From a checkpoint of a small image denoising model.
Model: 3.05M parameters, activation gelu.
Training: adamw at rate 0.0024, 40000 steps, batches of 48.
Data: trained on retinal OCT scans (Kermany 2017), 49215 training examples, 39.0 epochs.
Rows from block 3 of a small image denoising model, named by matrix and row number. Rows with one number belong to one channel. Each number is 128 + 24 x the weight over its row's rms, rounded and kept within 0 to 255. All counts start at 0. Numbers have three digits each.
After each channel's rows are labels from the 100 images, of 14976, where the channel reaches its highest value: "top examples" is what is common among them; "colour at peak" is the nearest of a few named colours to the mean colour under the peak. Only what is clearly more common there than usual is listed. The data: retinal OCT scans (Kermany 2017). In brackets: how many of the 100, against the usual share in percent.
# convs0: first 3x3 conv (model.blocks.3.convs.0.weight, 96x96x3x3, each kernel summed), inputs 0-95
# convs1: second 3x3 conv (model.blocks.3.convs.1.weight, 96x96x3x3, transposed, each kernel summed), outputs 0-95

convs0.24:138165150134121099143135148127112138092095119133145144053059110167101132099131135117046124095137113120118142134129125149118118159139124141117123141132123118143105128140164126101085119106052103145135101120143124107161133069136127139146139133146140105140135119103123137106114109094113119111
convs1.24:115091110136133142083109124156145123155153145082115104132154134117156108111149142144192155110130116161098153123072131092113145134115134100171092150152107109124120126137090127174092137135147161142133096148137158136134120161139178142151135111090109159126131100133139127170165142097131126157
top examples: finding: choroidal neovascularization (72 vs 29.4)
colour at peak: grey (61 vs 34.1)

convs0.44:161073119056135134138149132087128147155093136145099115148153108128093121168107149132133080121154152150118113133137138142126069072115129099121117086117109058136121138127161140171101117135118114104133137121170120121116107130146141127117122106097107099119142162137112121151092119131130126116
convs1.44:122085159075138132113104124139120108119068146147122095148160143117119125163129090176134086109101151137124140173143109108128118170124136137137107124123116112146130124136112129145115077126080091109105142089102112107121133097118139126098112110153134157109096134131114195123110140085144084119
top examples: finding: normal (78 vs 51.6)
colour at peak: grey (74 vs 34.1)

convs0.53:114132114152097127098094124128112133074149100114150117078098142125106109109108139106110106095110117110100090112115092079112116150103092120136143110136150119125124136110099119095156123125044102107114109086124084146106137148124111120135130172098120118144126134075134108107122110139081115126
convs1.53:103150145145177109152126119142110119123124152116110100131125122110121142105117146132135166115170115110173149125176121147132122155153139103118083164155153127121109098136081134135116140128149144123108069138138143126112114115151118190159200136154135092126091127104138130137139124112083070118
top examples: finding: choroidal neovascularization (92 vs 29.4)
colour at peak: grey (98 vs 34.1)

convs0.82:130129116151119127103041108102120174137149100107128140093081138137128133115135139114104088060088136135147145109139125161130116142140087123130147136141149132138106131100183152172138070129135141127127129124107100103099155125130142130139132126124128125092142109142128091138068141119130163117
convs1.82:143154176146162136178120136094127114132091118141143132149125128163160117141129115150114164111143151108118109155143148120120137102134170162102121141140150177047109102158112136130155194100147135107104166137138135149158129108113153110130094094171124132103123131134144141145128129114094152114
top examples: finding: diabetic macular edema (38 vs 11.7)
colour at peak: grey (81 vs 34.1)

convs0.87:114120108157096136087150127069130118126139113126150141116128159146127135132121131134149084160092112103104104133109110140128127145100063095110140103103128133134123149079092131109136152150122141115073096125107104110098149119127137123106115170140114068108162120099118096095124119151082167136
convs1.87:138135136097164164186139098120106126123112157156157114129139118145119100144134102135098168105159138106125136128155155126141087110154141172102108149123129140098105107164125118130109124123142111097112143110131155116176093065100104164144116103191150102120109124123129150189128132126119104120
top examples: finding: choroidal neovascularization (84 vs 29.4)
colour at peak: grey (99 vs 34.1)

convs0.25:120120133100139111137129114128128146155108158120145075137157130155109146135138130119122134091150097132081107123124160132135111083133139130132127111102130050108114091149180145176140104140142116083119141114181127149102134084163166130137160115106117122109137174151102121141085121120122169129
convs1.25:109109133092115133168126088179104099113097098167143133144115143108168156156133102162109147131101123121135129196105126121143151170154134122142140156106136136115086100167116134137144104135107131108124144070094122139133139084129139082124124107159152104145115084152160141133113132125163116104
top examples: finding: normal (80 vs 51.6)
colour at peak: grey (83 vs 34.1)

convs0.76:166137147092126125128120120110136137108073119137106161145162087124130159198118139125115088120145149151151106149145127136130103136109087124118169101139146115143102144109156119131165134130094105128161144125099142128112118129083097159096140155152149119109129126120116122094156129172185070128
convs1.76:138132114113082129119142157116136160165130099117117133145158157115118144133116149137180082133124104111107125113129132138105112097132100114130185079117136144107134160083133129151125098139097132136120098153162093125081152112144117155147165106117092111110154173127092115122159148092118187136
top examples: finding: normal (84 vs 51.6)
colour at peak: grey (96 vs 34.1)

convs0.81:121076112139107086141140133110142091116157157142121121164099120138174103130118138095110108093136133094114128106106117123127120115130133125123164115113109078126148134132193108136133090131095126077108163094134143139107107097136157137125200108108101120094146143108144131166093130090135133133
convs1.81:176106149159118104126104112160133114123128158136118149108151116122132148152111140140153103094150083141152145140161079113155145191155123101156127169104114106128121140107170150106108110119102101097147154123134137121085132099162167106135145167139138121146136131158105112126079115068130141134
top examples: finding: normal (94 vs 51.6)
colour at peak: grey (85 vs 34.1)

convs0.29:155106137120130169104139113125128155156145124153131125155098133125135157152132176094148071120117204121141118156170122147143136142123119140096092115139135175168084166138150129106104151131089131151135116101089111110100135124087093126142146105151165121122115167144104117128154138159132121128
convs1.29:089178135158113109159132146133113133162132138140104177153118138148107076109102101069117115135142159101118115115170130113146135116100178135135165115140121147096107124137131132164111121132085145156116136129146121131095103179150133093095134113134118114125110152095108099102166117168129126086
top examples: finding: choroidal neovascularization (79 vs 29.4)
colour at peak: grey (77 vs 34.1)

convs0.27:099130128149135153086129126099159121149140123153142090100128106122142104167141116152090129137019123118143126151112135111121114144128127126130130138146117131095124138138088114131106138147090164093087140054105078134134148122141150112111149148127119097088160127124137146142104137106119127127
convs1.27:111131150110106113169113130150113166094131123158168160122112110156085134112107131101114079121175124116121117136159109099166097164143099140137150091121125112157127086150147124135119146126088131094123193184112108097090103122148122156153112094146163122140105165124125118150127132136131130138
top examples: finding: choroidal neovascularization (76 vs 29.4)
colour at peak: grey (81 vs 34.1)

convs0.30:113151113042091137104097138152144152128131076111127149077097084109087119118128094114139104120097113136101125117127149159127112135124099135106131111130144115119150160101115125139131158136175104128108097109117119134113090116140047130121107136119124136158137135141156095133165157115124123114
convs1.30:202110148167135090167107131112121115117140171130154125148141122124156149158132126146164146092178124130108122127146131141124124110118159133130111135118128095113124138114178132140140158102153106102127191130128156129123126070127147142118127109167121139129144132132143180152063143158137157101
top examples: finding: diabetic macular edema (28 vs 11.7)
colour at peak: grey (69 vs 34.1)

convs0.20:151071136104134125140152119104129136114110164134099111134119132144150154150137160122133054061156114131126128126138120112132143109092152109158122101125089034113159149097162115157114141115096128096130145108151156118106094108145133141125151104122136116108151134134119136149100133116097137134
convs1.20:082113148131125098130130116148125125108093154125130114118133105091140092151127062126125139163138126176137159133141128117154129156136172142146094166147103113113144140185147113124138135118120080104116135060120130114156134166161101089097155107112148128135088087158132147128129131128159108124
top examples: finding: normal (89 vs 51.6)
colour at peak: grey (95 vs 34.1)

convs0.84:124057141139115126125129155145121186151124151123129147115109141097149118135121134131105116111132137151158137140137131148121052140144113143112132150128144120123111126110150124147100084151088073089129131129179125124125146135125161086127154151133128131100131118119124147127043129075117107151
convs1.84:177171123117123136161091133116145051128158095136159108113108137165147103125125147176141164162132139098129128127124141116114077115142106151112154134114130182088145104153128139086124142122132152130131088176136137148131143116100147176138114159132118131111114115126097114154167104141137130139
top examples: finding: diabetic macular edema (29 vs 11.7)
colour at peak: grey (70 vs 34.1)

convs0.86:147166109119161122091125142157164112156137181117130119124118115117126111148152143142069109109047126124109129130117139113142121109146141150131132153142119118139120155130146125128096108152106091097080155044143149167147114110139115086100103118096138136153125143118139123149112150129152128157
convs1.86:098139120140106117161128147136100130056127125149129129116100157118122177114118107120131080137175161144133134144151114116144117159168094137128169094100122096089145141104134136140163142154100132158127145164126115055104140140150140127123154133135159124153152136171104137083140129096152127133
top examples: finding: choroidal neovascularization (74 vs 29.4)
colour at peak: grey (85 vs 34.1)

convs0.91:106141134108103128109119137126157176152135121144142129027074111126102099162148123134096112119070111134136093143106133114128101147146120155124109133130112137092134146138107124115084134146071122098106115069158100127133146110124112143127141137134140114123096099115145123134117137104102093149
convs1.91:126129135123115111142118151154138115103124110074132155119085153136107135129096147116163173153201126156139158126135146111123100199114078110115101150137133086122140140140119135112116126131146139141152087164166157150098122145139130167131150157117137131161110129132091128092160147091137104144
top examples: finding: choroidal neovascularization (90 vs 29.4)
colour at peak: grey (89 vs 34.1)

convs0.18:114138135169130152097165138098134076153154136145113110079118143153124143107122121150086117143089129148127134126094150148129127129118137103159138106129109139156159153136051153160136101122151114125145129062118098104141123153164102138147126139091129139141155114137106130120091125175142180135
convs1.18:114179111154123142141173143119119140125151128134121116079141125125145129162110107116149086178155148163150139121130135158099159128120103119142131132156144132120130133068100129127171045128112091093096166153127118146149145126128118136130131156159118097107169118176160130100117122136111133123
top examples: finding: choroidal neovascularization (80 vs 29.4)
colour at peak: grey (87 vs 34.1)

convs0.71:104093149122100130132081116144115179117177135137126116033121127161133162123126178136149110079116109160142121148098102135141092124113092152098131124128087110149170115140098132136126101129117107112146087147128124135135125103131100145162148147143127121159097126151145097123105121112112142120
convs1.71:133094146122138107105129126120150116133094124079079133138131094111142139069125134139140124105145097114089163115145109127136143142074120092171118133160172084177108137117124144156151087124112170168122140162147130138087144142147150150135183156100111119132150137113109099127139133105108129131
top examples: finding: choroidal neovascularization (94 vs 29.4)
colour at peak: grey (91 vs 34.1)

convs0.45:100070144158077131150097114083129122112152120148144084131113107157142118093137127101137107140145111112148132109095137145097092148136095107109123111103092056148151118146087121109091104120121138139124123146122092138114148146123183156120156162113105110127163116135160121124093120107144151124
convs1.45:159089130120148134168112098148137106136156137131112130106131114134104111121133159156099160116134085113114162140126084127127101178101077121136114135122115133167132099142152150122089124111127141114129168175130156106120105041147110146147102117143130126107157152146113126193108138102141140129
top examples: finding: choroidal neovascularization (69 vs 29.4)
colour at peak: grey (78 vs 34.1)

convs0.19:117113137076113118095106119145136189141150159130146132043093115132135135129135170124120119065060119117143095125107137118149114096129124168133104132141119131124149121147121138130114095145107104076110122064142111126116135098135097133162158145120139125129110109124132116134100144123123101130
convs1.19:163119141128153117137092119140114125096102100100119141109093089127134144097117160128128107081189115100155162139161126128147132193093088121149110114143163079140130104103143112121157099131103141165122117194146157117109133116132164131119184146133145122141129133136106108119128135117110103127
top examples: finding: choroidal neovascularization (82 vs 29.4)
colour at peak: grey (96 vs 34.1)

convs0.48:143081146091116113123159107083111103107143167148101117141117098154179140126123142147095081108152135131144137138138121134119109123124132147135110097099095069133178122100184120137111105124096130079127156124146114130122098123151147152094135108122126130117144110128105141144068141070146129115
convs1.48:142097115143109129124120129184135193141156107074111114104138101082183161121136162094137143123152054151119139109110116114130111144121118097144124154124101091146150132121126120164105145121120106126118126141124111101124078114169116099137116093128114140117169131144123123165100135136093146132
top examples: finding: normal (93 vs 51.6)
colour at peak: grey (72 vs 34.1); white (28 vs 0.8)

convs0.90:086159139029131139119106140152121106137145120138119135041112136144090089109118093154146114134129156134143140143127139142129087130138122138124105102130138127117154118112108127130148116151116122143133112138151121117125104142140069151101096152114139143107140140115106145134183125079139085124
convs1.90:171121126139136117130152117133114182128167130127136120123099100085167147170137136095114131086160079150130119111124161150126135130135113126127129163125145102113118150122143130144147140128129081091123139091117154111126044114134100079132155073164133124132157117166145131119088125143104140123
top examples: finding: choroidal neovascularization (75 vs 29.4)
colour at peak: grey (65 vs 34.1)

convs0.34:122139125072116157106112117113119117134044135139124130098142100133049096148137102136155100131091161142139135137166124123123115141123115124115136130141114130154071142131171124120122135130163158159124130086127088121122160099100103143146140146124123155117146160154133121102164108165152102123
convs1.34:180138122132107105166120125163124170157185102144148140142142167118083148160135127098164117096127115071124136101111096120123169138135132106126153103128123125138145165085157129123116168155138154141125108151130178129098126100110112124127140117142102108121140080105139121128111114156143181155
top examples: finding: choroidal neovascularization (60 vs 29.4)
colour at peak: grey (81 vs 34.1)

convs0.1:111142103144131139127159131081108140127063093141144152107139181171125127125123140102141093149152134132113125126139183122123147117077127097132111100123134087109091111111101158152116133102136145114121116162107068073135165135123142120126077124129123080116144135118100115099142124132113156117
convs1.1:081141140150141145162149095168129131118118118152102128135109141122117094122140072116092178147124150104111127149120148120140173192143153139121113139131119131151113113174123116139094135101090091139141149123124155121153114170122107122127117055091154130149124149141135157129138118156159082111
top examples: finding: diabetic macular edema (38 vs 11.7)
colour at peak: grey (93 vs 34.1)