Rows from block 12 of a small image denoising model, named by matrix and row number. Rows with one number belong to one channel. Each number is 128 + 24 x the weight over its row's rms, rounded and kept within 0 to 255. All counts start at 0. Numbers have three digits each.
After each channel's rows are labels from the 100 images, of 14976, where the channel reaches its highest value: "strongest on" is what is common among them. Only what is clearly more common there than usual is listed. The data: retinal OCT scans (Kermany 2017).
# convs0: first 3x3 conv (model.blocks.12.convs.0.weight, 96x96x3x3, each kernel summed), inputs 0-95
# convs1: second 3x3 conv (model.blocks.12.convs.1.weight, 96x96x3x3, transposed, each kernel summed), outputs 0-95

convs0.77:139094126139110125102150099088127156154017124101129145108140132175140095125147127120127122128151118072119100149100131120114143121147144115085139125140125096125119146140141115128137092159124095097093111126142114149118123159138147122086102159130154089106140093109107103106135141117129096150
convs1.77:139130100139137151156127139118125113136041141163093121167120145131132120124126120133138129064163142150140129103154144138135144063152149138144098126128169118133113097135120147161083126107114107154144124130115116109142129142118128160130142121139130126128163087194139127151116124140191087140
strongest on: finding: normal

convs0.28:138150093110110136165118116139137155090144119106092157147154111141100126098131150118198132116145163120131128109146131126146130155132108156149140153107136057158148127161117118136140149126103106135139149154075137125170129081120112117141131105153165124139144121083121111182128128137124066116
convs1.28:120115155121114144101142139086123115152097112148153091121080106121141142149138106121072106151129128149107142142115106122114145118130169136104130092153155157105104124106132123091112082143140135145061058085155139110103130108125124145142156130110128135131096152157133135091134108175115171128
strongest on: finding: choroidal neovascularization

convs0.40:143090149138114110121113149136156103152063147091143116137145126113124142192130144117132107116143144109113115085101127140126119090080131103129133116102135148104095142083078131112150119151127105125085087089128104161130125158148162115158133127156126123126138143087098106085134135110179114120
convs1.40:163091106107120089114125147117133119123067153101120124137161153061146141141116145107164143150167148121174090100116132121116143122121106141147127120132102130109107133106100119153124156129102141092079130139126111140145148176161176157119180110153133143139139167147169124116137135163133143148
strongest on: finding: normal

convs0.42:145127128150120105127137156112109138114152137123139166066022130133138123129112113089113146090131133127116121119147127162157153147130108119120133163130187144123093149114131129123123079137138130133122152097113145115144156106090100126128136084096107116138172084142137121096116115099137130104
convs1.42:113139152115126140060098142136125100129089151123120127179231127126102131130121120157131123147102154126117145142143143128122113121107118143098110095121095115138153130148089121123140225132127118114112096148174116128110118146157140136126145135125124128133103173131146118134138134155128104135
strongest on: finding: diabetic macular edema

convs0.76:144127118095096123157164099125121151134155155106119134135125113093116127119113147154103092067185137090112126128169086122116119108136159106116115145134124100152157138124148112190129092133089135149084131172130135153107143145113131128114146084088131080136145151133098156133124123149127087140
convs1.76:070151116132139128158081157110139113118093083130111095147098117127168097144131089076114129120115108148137130129049165105142155083136149149154104129114142164130080136136130145106111096140155144130156094119130121159167132098123143141120124097143134158131125121123129098113133145116106163143
strongest on: finding: normal

convs0.87:149092128161089096108151068077121146135131129160106121117108128143161163114151135083120080068158078102108132099151114133124150092134122150144148172110121082114129118123171133088122127128134107114131137109143144145116160129155152128117158131140110146153154079123124131143133111100122110128
convs1.87:152110151184186205144084154123120147127141132110125135169152127106150137161125169158121138070128171124113120141125133122128156111145112116136101139134102166110112101142141130173110129132144180128142158103120129128140118109098140139137124109135137116117118127159127130147052107147150125132
strongest on: finding: normal

convs0.10:140119099100106118123118117152119127115065110100140147128143117158113120123109146130110099144120112103147083155067121107141134159155114125118147099138171103104121133164121119105152154177110140106095137131123102120114154084130164099126048154129142094138172122087138099123118138127112108132
convs1.10:150145116123133185136091123166146113142062095130083104135134142104116092134135154111179131118136127119114124135137128152132140097137148140116147134119156101135130130126134125176132110120122092102169131149120144141115185131121113131133081127137131098118131109212130132145145132200147117132
strongest on: finding: normal

convs0.36:096112127009111160110105133124130131141128131139118116159149169103108107140118105147166097180124136103132151160163195112125134125134132153118124117114097152126121156115077114108109108108126116131129098120167119129119131154099126124138152126079133113142138112129121146133150130152138136146
convs1.36:121128101168164119171117126125133126127180145137121138110133155132132172098121164118135166099067172139122124080153033134136119136126076096134111106134144087122143110134151139129128129125142117115124187108135095127123155154175142131137121116138121124142130120136129100114158133107113137126
strongest on: finding: normal

convs0.19:162112115149166112143145127131133143147136135126086116144130115133117140108125191150111082022086118163116123131160117102123165190160119122144116108101110078121154130092149124138119124127127155114142153119106128109113106116132124086098100153127130108125127122092125146129135148127134137109
convs1.19:116153125038093139079098126110125107114112113109143137130144118104094117154131071114146161200146141127136130134113149130131136105130134147124143138122123180143117155120115131121158149143166130122112105137121131131153130126105116131115174097170140147131121143185148108140169116171131100118
strongest on: finding: normal

convs0.72:168123141133138087109181126137122165110100158107084142147134070113130136152129140099135129080177167167129125147131147146154104110119120164134180132130111092123160131105144124162150150128099116111092148118103163087145100125124142130126144156148132148128140135104120136125163106092115099172
convs1.72:151152108137097160129119136135123099132131080129150100125088153140199080140135129164089105104164090131128111133064169120109180098136169092146096150119136141133133126137095131126114138133151124144128095126128110172116128126116111129117121104093133108133153141154143122127076144136129169141
strongest on: finding: normal

convs0.55:113142123141137112123088172115129086158059117145103153100160154128144071156098135123139087130150144141114140144118117124113085121132142115139142138114092120091145111101166134106132137130125132148117143134127100120131128149188091182150132119136119147122101078091085111147153128111152093110
convs1.55:189101125121140175132146095143131123116092127132148098152139142084150145100141138141147184132116145108122137098148123112141135122151138166131095133138159113120119114165108143175115081131169123124130113123122156140127139126115086092125137142129144104135142188188180160124165112151145111117
strongest on: finding: normal

convs0.86:171199130142140165112140146074127143103158167133131130094126131115133125126123143117135145104136114120139123154123126156133107079127142091123105118129130099070141115103135134146180131118087081111133090064142121143152137111129142139113154166132109120127085106115177123133131119098146157141
convs1.86:133099118158127102121131117165138152117097134133135129182134130129137131123126125218117110146142144120123136120113151122109141141120071150151186130142098144156133132160087111118140188140148167159144144146139129096090116128125151126148104170110131159114164163143084125153099120136132117102
strongest on: finding: diabetic macular edema

convs0.54:123148171136119109121127152097104155134124108092157162127121104117115107144143140142102150118099132145127126093151122106113133104129134119133108166137120108153148161111122089137111121143157133145121060121111141179099116116100122142166116097088133129124030128118171130097153128084108122113
convs1.54:142142097125103091161106108153143127136135144128111123105116132153143144147123095115121122142111116115131127145128138139131142145106155113142125101133155139105134112129122155116117129131039118133119174120145153103149127162149124182123161170162115173116142066159088177185121126159136166127
strongest on: finding: diabetic macular edema

convs0.53:116127122118147123108133108127166154148172098166121134191158136139148124105115139113139134166147112135113145165130120149135138094106108172138124097138190113148082123147117149126128139105113069116162136154151115138145144122132145125110140195110122167110127062093147132148121108100124120128
convs1.53:139124167109102176151109114142121108117105109093148105064141124132108128160108115137139114113125137083129100089096140125127111139122104097129115158127077131083128115128122115157152153135178146103129140109121117116097124092134133129133132078166134109137150193199122123104102122148119109122
strongest on: finding: diabetic macular edema

convs0.73:158139112143073149072118119116110151107108164092157169130093091130113152146120125138136130109173181152153126145142140130132139169112071138131139114121117148158130141189094125119160122140135123156118155099110126112137117114097117136114100117118154133144101154141102091104135128081091141153
convs1.73:099164137097140080189128124130149151139140083170123097107121140138161110098135153124100112140114085143118126137122147114128112108151211134137103125129139111133117119071167120115132136114097146134114105134136141137125131159154132129137119140122129121114138091069146174149119134185152153116
strongest on: finding: diabetic macular edema

convs0.56:104112111066104114122100119160136115126153122124147124166110115134104127151135094107085121060072145133159127113101120145155112106109145121140123115153116150121125122109108134147155126157115134107150114089149129116160101174111144072130091098089164103116103111105130083118100133094138108129
convs1.56:128107140079105150134124108160155115136119145118143090196131119104147095128114104107110115072087132096118123139123126111138109116122113124099137089144077138150114159114115119184128120132117125114140110091151106150110116162139163103126107090121139071109098135098113117124115152072123095129
strongest on: finding: normal

convs0.64:165163105104105103149112156107131160211122124132135180126139113106147155109133126116141134099072124082090104119141140112103129123128097116118153105119116129110054134132112127087083126107098155101163134123135166129129141100119129138114130102146122145102131121088112113110115140141109098130
convs1.64:073202086118097143132131115125139195112158129126134138102071113125132147144148132152114128109104112079130127113094109124133130127137156105128110137128132127184132140171107132126113129141121090103095147103112102146087099144124178124140119102104117101136119132154108108105121123086137091132
strongest on: finding: diabetic macular edema

convs0.34:158156107188120142089111102123126137147139160133121145120083123139144115153116113062105102119147140121114132141153117158130153131108181106144123110158166116134094162116125137170100103127112161127119118088169140118111124158093175162126130131103113128116171117135132097127090124085138163116
convs1.34:086125192112132127085169116137126101124119074119161127107188130146092118118128152176141155152136147111140123142136106130137145101145126156120120135114110135095153121134076118107150182126146128106146121155091108138176097101110095081122151127143115128127126091125159161110124123119115099126
strongest on: finding: diabetic macular edema

convs0.26:122155117086137104140106104090106169097167154104134160145153140161150139155110142102145092076121120141156149153176151142139119096147095138146160092127108113149131134130106105142152116148115112101090136107115133131091130148080133124154116091158116144131176150143104143130151117124142066123
convs1.26:130123095146144147130153113183126112107114126161086142110133149083158121098134149147089093149140143130107106127100145136120134149130130128105084146149132099150157119130129148117100156113055144161136145119160124095158113150161118145149135175100136065134125150129110119073130125148113166129
strongest on: finding: normal

convs0.63:170131170108110138147128136147121095161132139149124133070119163158146108144151138141126141138127129157111141133129154150120083151127182114125134098125118068094102153124132142146092137116130117117128078134160089098089142133158127122127119144147099133093145154121131106168130128094159202130
convs1.63:100117107142111159087116139094144150109115080121135149195108128145121120159117102106119104096133116083124130139138117116140184095132074120132128136133127158106155138120106119130182138130155158103119118125093135171150133110092094126129137124103130139131117083136140135098116133157086062142
strongest on: finding: choroidal neovascularization; finding: diabetic macular edema

convs0.2:071201114157098129075123123122165159141146143150159153153155119134139145115115124122166126115148185146143125126124138148124125147140121123133132136123146120132124115194139133120156196136112100137100133128100103120129110102115116105152132168082125109118118143110129147181118102099111098117
convs1.2:147099129096138134140117128177120150114118085121091106083113125158136075141121159140085128125094083112133110114117136124121142118096101119137119140133100111132131128113111122129057090124114127113142106136169083142061158130169108142116112106130127138123154135180108138088147130163109112123
strongest on: finding: diabetic macular edema

convs0.3:122122142174145132140094118118133076136143133124090156128124154117144109195116123135101134127106121117161156147147138149131171155090128111092110113124144127096139160066126111123148128137110058109103138163120156156095107152132113154059121123131126117131122131163146098104125126121098103134
convs1.3:139147113125113144125143130146124182136142114133168104099133118130118128068117126134145120127142146140120116105117122104124078080139146107168124149146073108143116101174120136134115111112149182159142108072147097127152122099134095111167164124104124160110141103063125153139155140093119119125
strongest on: finding: diabetic macular edema

convs0.32:153124112191109134126103126116174123164093130150134128119121092105123122108123153124090134119124106106098087122103105106152116103115166145128160127094143094087145142123137114129127148167130102096090112114148127155148142170132153082123076086124138081130156136126099073131091135122130114128
convs1.32:140119123152123156122089096117122138162127126119143157170107145105157097132122153149123144077146116118136131098141116130127137140138122111179140183118120121125100111136140136183115065119108123099140152134101134151125153067110106124130179106156110155077148113153137123174130129097163101118
strongest on: finding: diabetic macular edema

convs0.4:113143134118139165098150141128126103143130141111106190106135126139117092126117131177159131171099143107162128132121101102151106123122143112152071151134104143139112140156085111109112136135103117142103102165151104133110128134153120193153138141117152104100060108109110097096133110113105110166
convs1.4:149102157171097116114079151091107177111149141132133097086099116115107136134120149137094100056136120125122126121145100104142150166134109156151169123149105145118112118094163119113138126119162143147150175122136143093132137145117180091153127085130129138124142141115091150152103120105135147142
strongest on: finding: diabetic macular edema

convs0.68:131135143111144130137104183084166073160155105148089131135081126125165106091133147134139135125114147081113076161123146159106120100129157122134123160098116135091121088113130109109138127122103108145103140100127085119166095128126156140117123112104139138129096149094108129123111179105105140155
convs1.68:132181204156151121123126118103133088134227097138125139122086117134111151104132142137097149166100118106106110140122099131140172127136098120127153142125114154116136132103116130108171123130135140132141188088106128138151107153140135101129144157132119120140116108112136136116106122113105166112
strongest on: finding: diabetic macular edema

convs0.44:117180138138118158115125121083109182124124095188120157152133108129135126116137154196130143125109131085113142133112170119122140150103075097137124128126139106138142126181140132123138165137120128130123130084167101130156174138121129118129132116118119113136135095126165126194106112114087144123
convs1.44:134093126096101107116123138160120133131167122067159115098097138098122111148129118104124113109105158161150121107154084160104125132159165156128143147150112121125176134123159126093102101110146052144109129127116145136073101086122133149104113160117133122132133136118114151082150126167138121121
strongest on: finding: choroidal neovascularization; finding: diabetic macular edema

convs0.83:111136129123127111129102149108085120078144134138125149123124141142128152165126105096146090083105118167173127131157119106130155102162127107160154171096094093140159096140136098153165186137130131127136151117083086135118159102117122108130126087133156134139093169118120151111122114130154091113
convs1.83:137128110161141111130163124162144138139108156135094132107126128112133128084134155141113161157161121124137135133134123142130092187106129142119147105132162133187132148134144140101082067124069125151106101157155133108134119191160137149152127193104120112127148141099102112137155130146128136126
strongest on: finding: normal

convs0.7:147167094128124123093125140152143093122174082136156122105127106112101061122138114138095107126107124160148142135141139142104116126143086161151160158140108118147101141141159115127112071132140111130134174093088109147152126082118089102134117092124102141092134081105110125119138108134134154114
convs1.7:113115155119150120153120129083107125116102156149072132124087141124148187136100136132149173128146135112135134106134142155138147147131181126129129098123181142116138104124114144127155064129084101132122132160141160102098133187137115158132121167144149142132121147191133130165105133134137123131
strongest on: finding: diabetic macular edema